config.toml
model = "self-supervised image encoder"
dataset = "stained colorectal tissue patches (NCT-CRC-HE-100K)"
train_examples = 90422
image_size = 32
crop_scale_min = 0.4
horizontal_flip = true
color_jitter = 0.6
cutout = 0.4
method = "vicreg"
arch = "convnext_v2"
isotropic = false
norm = "layernorm"
hidden_act = "swiglu"
mlp_ratio = 2.67
inner_norm = false
patch_size = [2, 2]
depths = [4, 4, 4]
widths = [48, 96, 192]
kernel_size = 3
projector_hidden = 1024
projector_out = 1024
projector_hidden_layers = 1
init = "torch_default"
residual_init = "none"
optimizer = "soap"
beta2 = 0.999
learning_rate = 0.0024
beta1 = 0.95
shampoo_beta = 0.95
eps = 1e-08
precondition_frequency = 10
max_precond_dim = 1024
one_sided = true
adamw_lr_other_params = 0.003
max_steps = 9900
batch_size = 256
epochs = 28.0
lr_schedule = "linear"
final_lr_fraction = 0.05
warmup_steps = 490
weight_decay = 0.05
adamw_weight_decay_other_params = 0.05
Rows from block 5 of a small self-supervised image encoder, named by matrix and row number. Rows with one number belong to one neuron. Each number is 500 + 50 x the weight over its row's rms, rounded and kept within 0 to 999. All counts start at 0. Numbers have three digits each.
After each neuron's rows are labels from the 100 images, of 14848, where the neuron reaches its largest size: "top examples" is what is common among them. Only what is clearly more common there than usual is listed. The data: stained colorectal tissue patches (NCT-CRC-HE-100K). In brackets: how many of the 100.
# gate: MLP gate (model.blocks.5.mlp.gate.weight, 256x96), inputs 0-47
# fc1: MLP up (model.blocks.5.mlp.fc1.weight, 256x96), inputs 0-47
# fc2: MLP down (model.blocks.5.mlp.fc2.weight, 96x256, transposed), outputs 0-47

gate.190:483545483497512641507546510611535469519386520501569509517504561595459509450525483387481521503477492482451501524535467487440393602553522553446580
fc1.190:570538493416567467476552561523465480528468396544546602549452548540435493500493582536611464402465571535583583517511484484494447501492550505476549
fc2.190:438545444417529504431485503471399516462403477511522463494493515518468507513444527521483535583451565547509547578486443482544516501542536595410492
top examples: tissue: lymphocytes (88)

gate.2:537435457501418445555498510504516479412457523402441483497497394502526511471515526412464601597508598400476467549481540537420527524482460495483485
fc1.2:448488517463495508586468532489550533428469570512530582560610480437496489502589503437508538526475507521502493429542542437472526486501445565466515
fc2.2:472512529462500498436393459498425515450426558599517556543482536529539513634470509477591510589530528526493491507498407508410595544492561504492546
top examples: tissue: cancer-associated stroma (43)

gate.1:502573508564566534530592506523560506515521537519495600522490459493458486449470590461481520533543484435536440469435509379517526516407453481475474
fc1.1:566539476535473497551540516517572527529487500494527591562449558470429524400455526523445492512454497451498457522483498467484566463467452546546468
fc2.1:566545423527475497480621593392523571399542477536499488502537461542466421492532466438539494470527446509563435487450512537559493576510579482489535
top examples: tissue: normal colon mucosa (30)

gate.32:611563450518464465500541626450565445489467476501466503475593411481470532391441453512409576465465493490520485496493522518507544475469435520528518
fc1.32:540544433485579539565491605465423509465558488484559599567614495463574495413596420426521475474461465512548454467521490450522433531499526487499495
fc2.32:613478416468535520530458567500560529430501454594481448627509479493521441519482547544497431561461552506460441457578490539563562568576561593518472
top examples: tissue: mucus (49)

gate.71:483440465439467486504435478437559497470538519499501546510539513514543540512665468442562497492464450457543514468490452489545668490489497567518494
fc1.71:535448431497553497519539486499534545444496609470559410515536504461570554568597446587493432534524516563473600513542502537514630466510489437492478
fc2.71:489490472506581493534535542520521489572506408492452469499463503473525516512414489453543586474553551429418525494452451477632545565448463562544497
top examples: tissue: normal colon mucosa (29); tissue: mucus (29)

gate.83:506498568462463575503516482506491447446431576411519538506545512481580565486540514438461467537495542537469535514547544601439529524582549491444568
fc1.83:416520457556434465521518475509453495525473516612481516519542389529446474573494512520469538462473441447445539398439494460452520562551448567537439
fc2.83:476552502606555460483516512488501443508534414417501401580492535465530490550506589508524475388498437517456576523578532501466451488466515546465503
top examples: tissue: cancer-associated stroma (35)

gate.68:540470480512473609557514484537521487463459592431498562509438600437488530427478468450517532513529565548412552500430567499481450529440540507556536
fc1.68:513487457414472536508563494577519476520442505482436442457461546549461438496408444460542482588465545520583520506464439411536595486496538503633514
fc2.68:561458553464508438374479550336538516559480425522484475461422539422445515463485514522496497593541457450497581511478548471576504479505547541530543
top examples: tissue: lymphocytes (42)

gate.12:541543427486425589538435553459453555420533582431536528542523543530480524432550541477500515432462503526555446579517582367467513542401437578547542
fc1.12:528580429447366558546445471569491472536451499473468473525408501537541529504567543419452540464459544479485476620581541477498525583493562528579471
fc2.12:490484571528567458424515562539540538545602584569510588525596526506452400538507490501538565506504515518583488449487507478477501485535439465453519
top examples: tissue: cancer-associated stroma (30)

gate.228:453518510551516530539401476456434560489540454488474532492560444560522530452494510506468529463675455516494561570624534478507481539465529379530605
fc1.228:475491487599510518528427433499475500512533560514522475448489479497511444489473538520523403471656443571560530467610513496522555485466610425531601
fc2.228:429475466527428484538496519498453475569444442399506489439531467409517526421549429504401526451595454540516533518458488586452551495534529517459474
top examples: tissue: tumour epithelium (69)

gate.23:538540504413456445541462566541440553511503520486519481486461481510469512544435539503463554503545502514504512444429536520549479473511484616516492
fc1.23:470550529441477550454599529524537481507495503491515433503471543451606569548527487544570479548449518434484443446418485477495445402573609542494558
fc2.23:475509475476492580461477518437503491538452446455533418442518546501549538526479375562449482545490450519429506563505523513523543411534620459417557
top examples: tissue: lymphocytes (57)

gate.224:527523521504532532542475550486519372548538479485536457525426432582556475513524396583416545495518475501485492447542467546512540515483385557488554
fc1.224:473589476424405526448572500431533554558462555571541501540485505550543486526446504473428575543416518598530455512463556525413444516427510441523409
fc2.224:577566404537410570509461560570475551431544418514535515563564546517511527454520449559493523562493519398538461414406512530487452544387476552442483
top examples: tissue: normal colon mucosa (34)

gate.130:505552601462569422504533487532571557592517541545556501427489497520554422511505518512459474516450463493520493486472619542525475515440477590417516
fc1.130:491606513543539578502559428513573503538569503400487470464444546536445555526540557398580457514433495515488507503441526475519514368566499409432486
fc2.130:432511454494497499489511533518483490470501451505531521534566528462565529381477520424449405483452438599502474474521525494385480472471519500523551
top examples: tissue: smooth muscle (77)

gate.119:459510500486497490584518439544481546503484478464497534557535438436497494535570526458477587487461425530470514517514485471534475514588600450509529
fc1.119:612581486435510436588487496596513399501437440559487567533522445482530608540480551471511507426450455470556431489612457448513496486550552424568512
fc2.119:504541506441425570476574542491599520546433498559500521585546506474569465429476531552528452641483484525487469491516534486459553526573610471511484
top examples: tissue: normal colon mucosa (39)

gate.213:496515586535532411548474414434464489412494547587511534465461485516524426519495594522516444489471534529529487527470527564448426539488504576424480
fc1.213:458489499493702553443488497509534433523506491388567485475489524506435508548482489531531542457627509540504510472449550460554525511544446527593428
fc2.213:447517512530443482539582544545523541520434547538575556540504481450432406489503517518497503555566464600522435501506451521415476510463534462521467
top examples: tissue: smooth muscle (64)

gate.238:399491516472540532463517469539536573513491432570478500542595517506386417463503565461527467516488498473367521522465489465468470475430475529444453
fc1.238:487491443524559461542554525544482486537647464375517586494547443535548522448415482389468527489517476532544488564483433526521542525423548489470509
fc2.238:518526525573504421410488480482502516581477517586532453528537464447542570485480434429456503444543509487427477457462450466478533474511504584486466
top examples: tissue: smooth muscle (44); tissue: adipose tissue (33)

gate.21:568499508440510544487514544555558486460462489445458526469486421529478416572576503501508472522575618539442524509477575595466478455467500480571581
fc1.21:533537428459469535505466455485422472524512539502490415499370477538570508526537499531568508469487508561554467534490494456531478542503525434550514
fc2.21:436475513544469517488446535483605449491469534568548495477484459487478511475501515562501585576543523584516413532553492498620517510503450497515452
top examples: tissue: adipose tissue (63)

gate.222:508441445499496452567446454498473540479548517428565470501461540609460342505465546517527436476477530453473507531430501481442536478422466485518494
fc1.222:459491512553543599435529466535461565414504529607516480431467501473586644517503576507465411408549538461481479570497418569481431567483433462513470
fc2.222:452545503488484527546595578496561486470438496485514401465599510465478454457463496561528564537393457529342548529395519490500492442488521474430468
top examples: tissue: debris (33)

gate.216:448545491427565518534521465469599526495461511575390478455543542478491467535432513521582508470499462538504521522467525440466609469510464476434490
fc1.216:493518407568524450550451526554544582403519500475393491597485510510566524527476542492401533476537515514444497502490594531622478519537441481489405
fc2.216:440534512514476589429530534491447453434503554451572503563467532403520522486465522505517521514548601540486544517523441485476426606556414517577519
top examples: tissue: normal colon mucosa (27)

gate.106:499498451581501588472505592548513530449556558433525503564458550416441596509548493419568434517532598526517540431515522588412508405590526492501509
fc1.106:545516428457444544503516509470492505436431476591578489416514474527515447405551477523437478555527467495544496571516477546473545559468414582483547
fc2.106:508512490438485535439540549506491548571515484500528536565634550478492566413492501493438486504463496580491435511540499524443384506605491490492520
top examples: tissue: smooth muscle (42); tissue: adipose tissue (34)

gate.75:491571438517374534528485449521475511530554487467522459484438465519505462490534490514452472527459459495454469536561467546388492457488556550461475
fc1.75:422441549550498483483467451539503537522492559566525599559476617473462478502487534438435459428518495496474561490441509396517479500545488495609510
fc2.75:437466484546426423475509504466417529473458402562577519490517445456551492592417512475496509491520403514480558525497476591435450583485452540541487
top examples: tissue: smooth muscle (55)

gate.27:464513550444411538521450537539447501465518513516555538506458479505434476467490537704541514436368502510469419563396552485511505494503470433461510
fc1.27:429485543519541596468502417431483453548548411510635483439535506536442513385560519544511480562539548432631468496558480454536569491556531520488459
fc2.27:575539428471494414555583456537484540468505406467522466524469557545475494563432517461577485578454587592535549549509488541552516501591545542505522
top examples: tissue: normal colon mucosa (48)

gate.208:514416560341506541483486604598541540509416483522464473591502538470451509493499514528515505510543556494420520547455458546444447498496545487467488
fc1.208:484558447520430556532524435506491513525419430530485407591461521435414466598477503502476590479514498404441493460462441532606544407480492454433484
fc2.208:490494497539463565502477508498520536431508528423559488496559513467555484490501522533570612477478521523603513501541545432574518511536492492424508
top examples: tissue: tumour epithelium (41); tissue: smooth muscle (38)

gate.210:489508455488471542545427415541560489476438614492485512459519389501534575539578500567367450512509472527448476484602517493526523495513514458509497
fc1.210:477434486456558530531427524448458498564442505557486497450467450493568457565527420545535482553487521589510509499552550477500524521509485390464451
fc2.210:491441534503451451427553364430462487415410482451500557446591538500472583491532548497544471483561484569422477545507493419509478565536516472511414
top examples: tissue: mucus (26)

gate.36:470427508424500457484532583479594586513534487513539520426517474495470518421480594542558501520467558491448512500472548443415375568553535528502482
fc1.36:533547468527499462481482482471478561472480521496425508511510516681430435517480479456468525525552484489555493495521504453522489441547485459444508
fc2.36:485547442535481569408476501455569492541523520529527480513471505513511480488579602466495425433403516349513494441450448495514493510467392509462422
top examples: tissue: tumour epithelium (39)

gate.225:569556480442548389494481530596522467411479437483476461451519569425442462464518530570541557479534447484518577508443486465498356556549473519533465
fc1.225:544615578515525484465487518537552408506490498565542425496530586479463457550454509455537491491416616501397499505347489486410492536527407586510480
fc2.225:521502502482519515405547513479462488591472535426541482397473476478582483478530437567585497518613532495412528455467428464459531530505554545457431
top examples: tissue: adipose tissue (30)

gate.235:563563596436434518661508488516526460524537515511522481447522536493520511508485381419515480470469451593472416461439468444487467451557454530444464
fc1.235:519508604560415482386496480498511457492571494421477558521499586521458372523481386505582457463458482446439572470495534547512501517431431450557537
fc2.235:550530533505488527467479559571447453476513490518570427488464455429481489508527468490614426528513532526493641578518441529581508557392514523561473
top examples: tissue: adipose tissue (81)

gate.209:485481434452447476584547538476465523387465475474548513486593560583464546455588516518455479444534478534451492517536520449634522508446505515547506
fc1.209:547584583461530504466486470422476507493522621532487546551442517463474531608528464482533412446395487427503506503461490561371497476509463504463546
fc2.209:527441539495617517636568494584463493462544351494459441437524487526433531544556502487499491477470451577484546498531552467500493494552543450512482
top examples: tissue: debris (27)

gate.217:518459434452492515534546518502557452481485439529465464550424558420485545487547468411486395443462568502513532494543525418534519562492574548484466
fc1.217:502434545516517561507427521486484489545546563459570524527531455480461464535475536480497528456448556404524386550585467477517536513593487490546536
fc2.217:511411447508529537556456583527495428544454494547431577452579467577491440532437508468568445566515507409500488417469547467514435445422409529449479
top examples: tissue: tumour epithelium (50); tissue: normal colon mucosa (40)

gate.53:479492367498453505561497394499431513471499488458553497515521501511503496527501477507453479481516507498479466521492550602499519534468507435429457
fc1.53:459506466422489552545503553558421470590519526550558422446486559492521481554441548498502457528509539505504471465535541540526543507487561408488554
fc2.53:592488428482475439539516494524499502455445444503508429498467569421528569450504569580486477550545458458555549564403529459559521451529520519493524
top examples: tissue: cancer-associated stroma (26)

gate.112:440488492522525443551510540523403508482482415511505528493540553542522566485425471414562633540512454396534486496561534592448489460534511459480503
fc1.112:459434516439500486506510497528432490402479436510534617544495507493489462451572514496448452510604511471487423485444532493472478472395514564622469
fc2.112:554574468515437438400498587483444509436499410527412539605515443532503453545491480412454527472471507430546487576522426513550552589425461536523518
top examples: tissue: normal colon mucosa (46)

gate.9:489588490539499482512526426530464403507496500518561505491505523581503547509451520484474540438448412468485463464535507494559603535487447501473436
fc1.9:556502522471445499532532554537519430514452584528485524443553500575468554497467527549466495484606501501582469523473517445477473535476511580459479
fc2.9:564453453548540583455459550419468522544555503538516452542525521552423428502506529473492448466425425467506437467520482518459376423552470559484449
top examples: tissue: lymphocytes (46)

gate.223:553455508564488454413480544436436611535456456520551502429564519493437625470449540526499557526458510510565438582543548526481413418472497464459535
fc1.223:550634440512450561574396496555532561498495484493413475517510468515529502558535523442464580530440524565497520449573477465497485478476506560404435
fc2.223:518544577512492509498446492373565579606429442477468471471441524578447486547448494452410512526446496472456514580483435464437427464368505558464521
top examples: tissue: normal colon mucosa (44)

gate.142:429526470562494480480592484530431409504391522432510540522537580573451522439507522527441472508553405435449517498511391486484555459473510516508480
fc1.142:469483448382507464534477489590479436541497511439493438529542578530436550537489457498401619497438406519567448528530446562445531547535491457477481
fc2.142:500582510508505467423508496455465565496478484487429455559371432515532492520501403464509503451510450470487477542488480405588354484469449524530513
top examples: tissue: lymphocytes (98)

gate.105:463480468597420497527521575593361532580465476527512561566537536459483449438456526539504458526535500470454556538603466486532564448383538491477462
fc1.105:467527524422555494481521426542507409490422468494602602595465432428454466515462517535417575464459443443465478480468471520566483456575580589532615
fc2.105:519496559484592557487532540465522525526554536552442476491470540495533457498432578425595477498517480345477481480445473574416515539504554415558613
top examples: tissue: normal colon mucosa (29)

gate.116:556533605467533585453534520443529387500503522469539569541483421543571438516587392480547433432569539508526528535555441517448490507527498471506495
fc1.116:570481562477547575532526506543531434588551495487463465521514433491510433513537435459514472398513547444582522553480528368499555495459501463558516
fc2.116:500482465445453527532513445473547443423491449601520466468500437485535433469513409560554530565493424427402437522518498510511438494459439548450491
top examples: tissue: adipose tissue (80)

gate.246:442468467437536472430483449452486520513478453463466480552514541522472513528490557449517545429486503420498479516541489482487522524445523521373538
fc1.246:502518533509580476534526483528407533523490406514431446575426523423522484558441576462498557495515498495477482512505493611513489417492530522544487
fc2.246:598411471527495514465546460532486513481597485506515472487524463485555449515554518449546556460542436471619525425474491475501484504591438447489527
top examples: tissue: cancer-associated stroma (38)

gate.54:530494421491468514536490538530606592435472545452573474472634491499478473503592497511592443467573511512604463454552472551484415533549537495523508
fc1.54:344461516523392570470489522502530384469512519446469481538404416505500458496519439594469550477530549384437507485477521543467629516527410535556479
fc2.54:511545457474510417562523474495412470494501470537488410514459531477539588537490456539481442547443517523611500471478472442539529444536481445551527
top examples: tissue: normal colon mucosa (28)

gate.219:482393487409448467495487518468552499491556536512471415488591436513521514649515543476396454416483535457455483540543533488535519539509475447524530
fc1.219:538448482414533468383474455467503480507394491548458524492471471503586426528446553521422496529528422485448552522426588588464462578462475540500485
fc2.219:576433383462455517407510448460501516497496520445507493473402530498514462543498466535542582522532485412535490502536614505540521590572504490542507
top examples: tissue: smooth muscle (55); tissue: tumour epithelium (33)

gate.118:505520562516471518517442503505536418528431533508484523477517425556467654427442525527484520475558469507576405535444495376569601508528487510467470
fc1.118:455486423523577560558492489462431528485530509417509410478493619442505466537565437475609510532499540513465578423487529563520488451534454487531426
fc2.118:474487566540501450537425448537513538499395573465447546496510474483499525449496549428485568456516547479544571510453445454413526423541374519461485
top examples: tissue: normal colon mucosa (61)

gate.138:482474499538451413505490444463572491467431588508515522528572528484504448464543433458555451535577516521436395404485576485570540566430553603408408
fc1.138:415480480501532488533462564485491579573502539432487536468515451422543513493556502563459563548405547543546485552463453494571544448532564458385559
fc2.138:514510473545580527407516470584496450469485522450514458472606480580432568502485495471556536535419540546434533457507483334492456548502512508450462
top examples: tissue: tumour epithelium (42); tissue: normal colon mucosa (31)

gate.94:464456541513473485535563488497545511461528489542546506496463498497609593458556531511531631463475438520516451543427560442466498522555464413464466
fc1.94:535532490511538569479566543506542492495437554540502496572495481449452423558452416459456527474483474490482553575373401523518581551455535548546566
fc2.94:455483481531524467598542530451492492543494532482428554563541501511548542543522518502483568451497491491519430401598415538553423522495504421580438
top examples: tissue: adipose tissue (34)

gate.181:507492464514441548517442544577529526621536527479518383445471547513533525449566502529434469529491508568560501541421617534497469425523622572498539
fc1.181:422492416517514587443468444572494485573493512457589538506536482494501506531533434433532447369458557529481500563476533520544567441600535490459603
fc2.181:553473481513558532431495469490526427515491553504505577506556581491518511563554550528526590602452555572532459403617483506544437501523455448483444
top examples: tissue: lymphocytes (27)

gate.56:597545457475464498443534457524567534519567523472574499441492506463474543390466560412536434404513536389486456559520487504515435489474421509450584
fc1.56:626473486454481532580453462445519458550550513578526441574473579513525518610473548502567498594553542476480407570511526529505498461461443549611481
fc2.56:559565477510522529357551550523476455445488541466560560451510463482520459513522518586629417538572557476471526451550508528481428436402526534506562
top examples: tissue: adipose tissue (82)

gate.0:375514570568431509396546514526536484520414526569610465544496544485465511468389423530427513472478461484528556511491518464464444493519581408421527
fc1.0:552512573436468553449472515558428511462484503539540451537453508516438411590492540531520475486511556567454513414459542459518483523486470523472531
fc2.0:536534462451505421573505622468528562492477503515472465605552557445380521484555517522501475531466482477524561556431580592540536498462605456457535
top examples: tissue: lymphocytes (39)

gate.30:569440463451529497504584594544478438578627554441488524508551491459614496422454486487599473503462593522418479551527541599517488500486486513557475
fc1.30:405525413487492516491461530497529505502566607523441450512476498498526508412471487443433565564432483433538584574519425512517492484489559513556482
fc2.30:561514528490410491538533483557450476493455525491476427503469550606488564488453401555443416512566487523500392469599486519507520398585599502423487
top examples: tissue: adipose tissue (89)

gate.125:517503519481465465502535511554506573442550375468456663548543461439491486521572467453456538515512444453472451460614474596517495501501459522461546
fc1.125:544453527516558450510537502380477469490505498456566454441455584522400434551476493565459499500479469445541548446463408553482538419488527452374510
fc2.125:419538539482542496457486484444524536503450572403413512443442475534512593521442459499626590515554480506539530509381450541462423406443449499406568
top examples: tissue: normal colon mucosa (28)

gate.232:403499593513472542569488450503428457485539514463481407477488499568451545484479521533520529500571405540518451507532489555571452555398481399389489
fc1.232:449467533507544479530466492448622490565470486474474516471519514515521511462559494533378512590435517611521557479537497471527580412591451438398444
fc2.232:554457581491400487542459404514497489504486591496421471513481477495461488488418461495553464517505584483522437404472451439515506431505512539449452
top examples: tissue: debris (27)

gate.168:479362519437515506528548627493489499539491482543468517443566435471532541498557418578471475536527400494547489473510580468579458541556410530504475
fc1.168:451502548492625555620589402529511498494467548464565511480471465539458499643461521477530481543463603602496579419443508479460540460544454469586473
fc2.168:464456639536469525453486462465424479549491515468509488450579568521452451554477543457540545443406395520520520505493542492373471454485495507478616
top examples: tissue: mucus (35)

gate.182:445572484509467480490522484545462457505491490470573488465447573542412538456590441496442449406563506443462453485496480460406500497532541537481438
fc1.182:562503409549470547541562417568591517478467471546470420507415533436446526581550575480391486491563491533493530537495470543437565485528476495447578
fc2.182:495556502563529505420524578484520497438491545558509545459489486586443520553436473469396516429496447475570461462562492526473483485479414447502441
top examples: tissue: lymphocytes (93)

gate.239:509507509518403528482595512485400459507440482550405423531495594559570556460562521519607534567403525458570530545505537504517554433494456492544560
fc1.239:485473495506361514532474574469474480509505466542531584540520484448450446517512433501516540415548422449523550523484555491563583512421492481473493
fc2.239:379511453520488493491466538509526528498544477459514457563526523490544429554439488507602533377584500369603516379524487606427531521467544485475435
top examples: tissue: adipose tissue (33); tissue: mucus (27); tissue: normal colon mucosa (26)

gate.47:467570466533604483494589420475540419480433468512439516419481559475449463487422494484486490507407549520511585467447526456537476533594432488526536
fc1.47:466523522513480491504661475470480502514434540521402463513531578472503506485412509529475453527359565492516549463509460488455578540516484539455519
fc2.47:568553483535589449441529558479516486550577442570446446542486482460463509453556569401391484522497499529550456528526554463529497511487525389577518
top examples: tissue: mucus (47)

gate.101:529575410498505461621544475604514557439538489486543368440493526500519550528454516505525514525485583440469576500422472546569511509498498545566500
fc1.101:497482407551569543564466577587538601428531469463555498498442468485542509515488507533365551435561488403470468552497423547526496564486441542442511
fc2.101:519432494581426515446538502538518528476492550471527422551573590470520453385408478531596598514461507497462512510531545505557431395555495444512520
top examples: tissue: debris (50)

gate.183:507555520448522418609509502523476485513395426523605522520470473563460533457485509536467549401516433575509534560468490459498433594438546546590502
fc1.183:496474466481406583490454536532399461466565447446432599514459517514423537383436420533528496551536422481532509558522463523472431469505518438479451
fc2.183:501631373486544474459549553473542538549523513482515507525552522520552620444548511507515526460575535555508435583520554480474468514538529499501545
top examples: tissue: smooth muscle (63)

gate.42:472536485521478499564509575479489546462492579509545464454558413489495513509517378533451526459468375532586465499395505530528440466503384526449521
fc1.42:527582524491450533481500539473541427476440585515541433491495489523469494543455351451457470556482471474562551509530476492536550546467415503433575
fc2.42:529484521443459509523603569451521518470448636525496509513511587503486521537536532487536556500446565506606449451493461433486459451529548506499580
top examples: tissue: adipose tissue (38)

gate.96:526564495508439596537545464482554500505500555455437490612563483488515530487476417411466534352413399528480509515537476426428511513569524482523522
fc1.96:420539574560555505532455429527483415514514493559540514464444567474479551493580510515490376628598465521477526482447525482401472467602499550425544
fc2.96:557466562566552433460478422504391531538582452472483508404450498500512453501524500483517513429556528506564457475477494554535419540543426534463497
top examples: tissue: mucus (33)

gate.198:527442520443463453466501596459489480489491461477449433501548517532517451449494523470414498486539478471492508526439514537576636561443447516494456
fc1.198:462403445413527484479486582451457501455512461493454487576581539522473497476514450532492566473526460455548438464533514453501540571408481447480513
fc2.198:396475473516485532467466487538507513477451536514496481559360476525584491557467467465445598487476601509540425431491422541471520548489484514514456
top examples: tissue: mucus (26)

gate.162:486570498387510479401498510436522439433543551466531466468467478497543554554475622498522578525444567416520567493419556479524587500546512429517608
fc1.162:512420486523449518482427572556559543495607573480527501450507505516485555518401440486471412506638487540539463439555466429561530521433453559373458
fc2.162:509496440451504508550499434569336533487569400502521479466490452539428493536486587496500558430465576458420491396515460570583476570523462591496482
top examples: tissue: tumour epithelium (37)

gate.135:441495416557540579449559504553533494541528450503472445500486444565513510471486465524520501559414449446609514423522522429488465397491504510569483
fc1.135:493504595454484490532468491477461490443555498536540517524475493491421477432502568476471473467531517396562470600540517413467531527590462453554621
fc2.135:569458489507503573465463513509578522460396512496508503500620526501512446602534568541655602434496559445517531462548489549486440520539465469479508
top examples: tissue: normal colon mucosa (78)

gate.205:498518509562546457480447477529466494440463566517458428486534441621430545481592542448572490550508457601460560579573533400542504496399545593529538
fc1.205:451525473545510552567494522506359476522510551472501436504547433462490522413462534495553375516484507586512348461516455521585520530524564517495476
fc2.205:572511521465499392462470568437472529573531543415545503522439491527533459565469471583555497439504479530546540474390473432548489439430597554475522
top examples: tissue: normal colon mucosa (43)

gate.19:464476545554557566453544578519478569372476485583470539565516521473528508570444483426450522488549438568514509488434468621515452545453471561519502
fc1.19:481532476487448542421423542439558506446526492525474656500508587488521457546430475440503427395440512471520400521541503458485510483553387435528475
fc2.19:538467449544516488462495556534589488522481456562554537550503499539533489582517499463460529530519544489478374518559516485486509478535556496570408
top examples: tissue: adipose tissue (35)

gate.114:460515568487524471520547512523465541485516481470531499443485576516488466387500422424535457586486439527491456414484554514485542491489469481654427
fc1.114:475503564427453437452468496474483471538575357492507461526461542572508499509507473485544511529427549553474544501548495501538537491523485432560546
fc2.114:415495399534444582536524492482451477417501520559505523455615527478529509486441531463459490540563549599311532457565503484494515515443520579484427
top examples: tissue: adipose tissue (71)

gate.180:454483443484572485491504454436408466396449481485492453599450504450417451539478462534557487488434457513439524488578550554526468438441436560435526
fc1.180:553576588569473418506617433539463515545460598489515540392487463491488545439532504421437496537462551482523601496458559529473576534498518488501588
fc2.180:448575582494470477442483515492491457511465441484585489567485530511443521525468489434548413424434504610456508497451583519483540443545492520518608
top examples: tissue: adipose tissue (57)

gate.57:454432489499593507500454524468512486444465476518518550401465472501472571503532573430530535528570498472474544447412599409505458529501452439577550
fc1.57:464558516476417452505452410567530510541479497516474517445468486468473547470524532618520468475562500550522528528555496492490485562496512511480486
fc2.57:419511482466447588593466434515544523441509500497556441446554436481474397471527443558573416634544565550479528487448517517505498456599483578413414
top examples: tissue: mucus (38)

gate.197:518501579534512533476515490507511531452474515486511497516460415514510623464545584552601453395621497453473577488503456505535460497562497531492517
fc1.197:495541507482504451451502551604487544625431525468541518429581420529379478584463494435567536526540481447480406496546550502488461425423473510439554
fc2.197:539547405471641456487510503445480437493502423507437488555451453440540500511443463606507575477460484442542571594420585525544547529468489562452570
top examples: tissue: normal colon mucosa (39)

gate.11:432479565491481517499426474463484523482541514543454549519471567403549550418546476426516500462462532425541619505469614484504528484585453481438516
fc1.11:580483566440519427480502439618447451538486518403445485436476572522534374527517496507539562498464457495554495500440499527554520518492408525511424
fc2.11:548504508586560418393388485484496567474487470475502502524442506471457552343498521497409548507529459479522436518548534573499615433567476512557532
top examples: tissue: lymphocytes (40)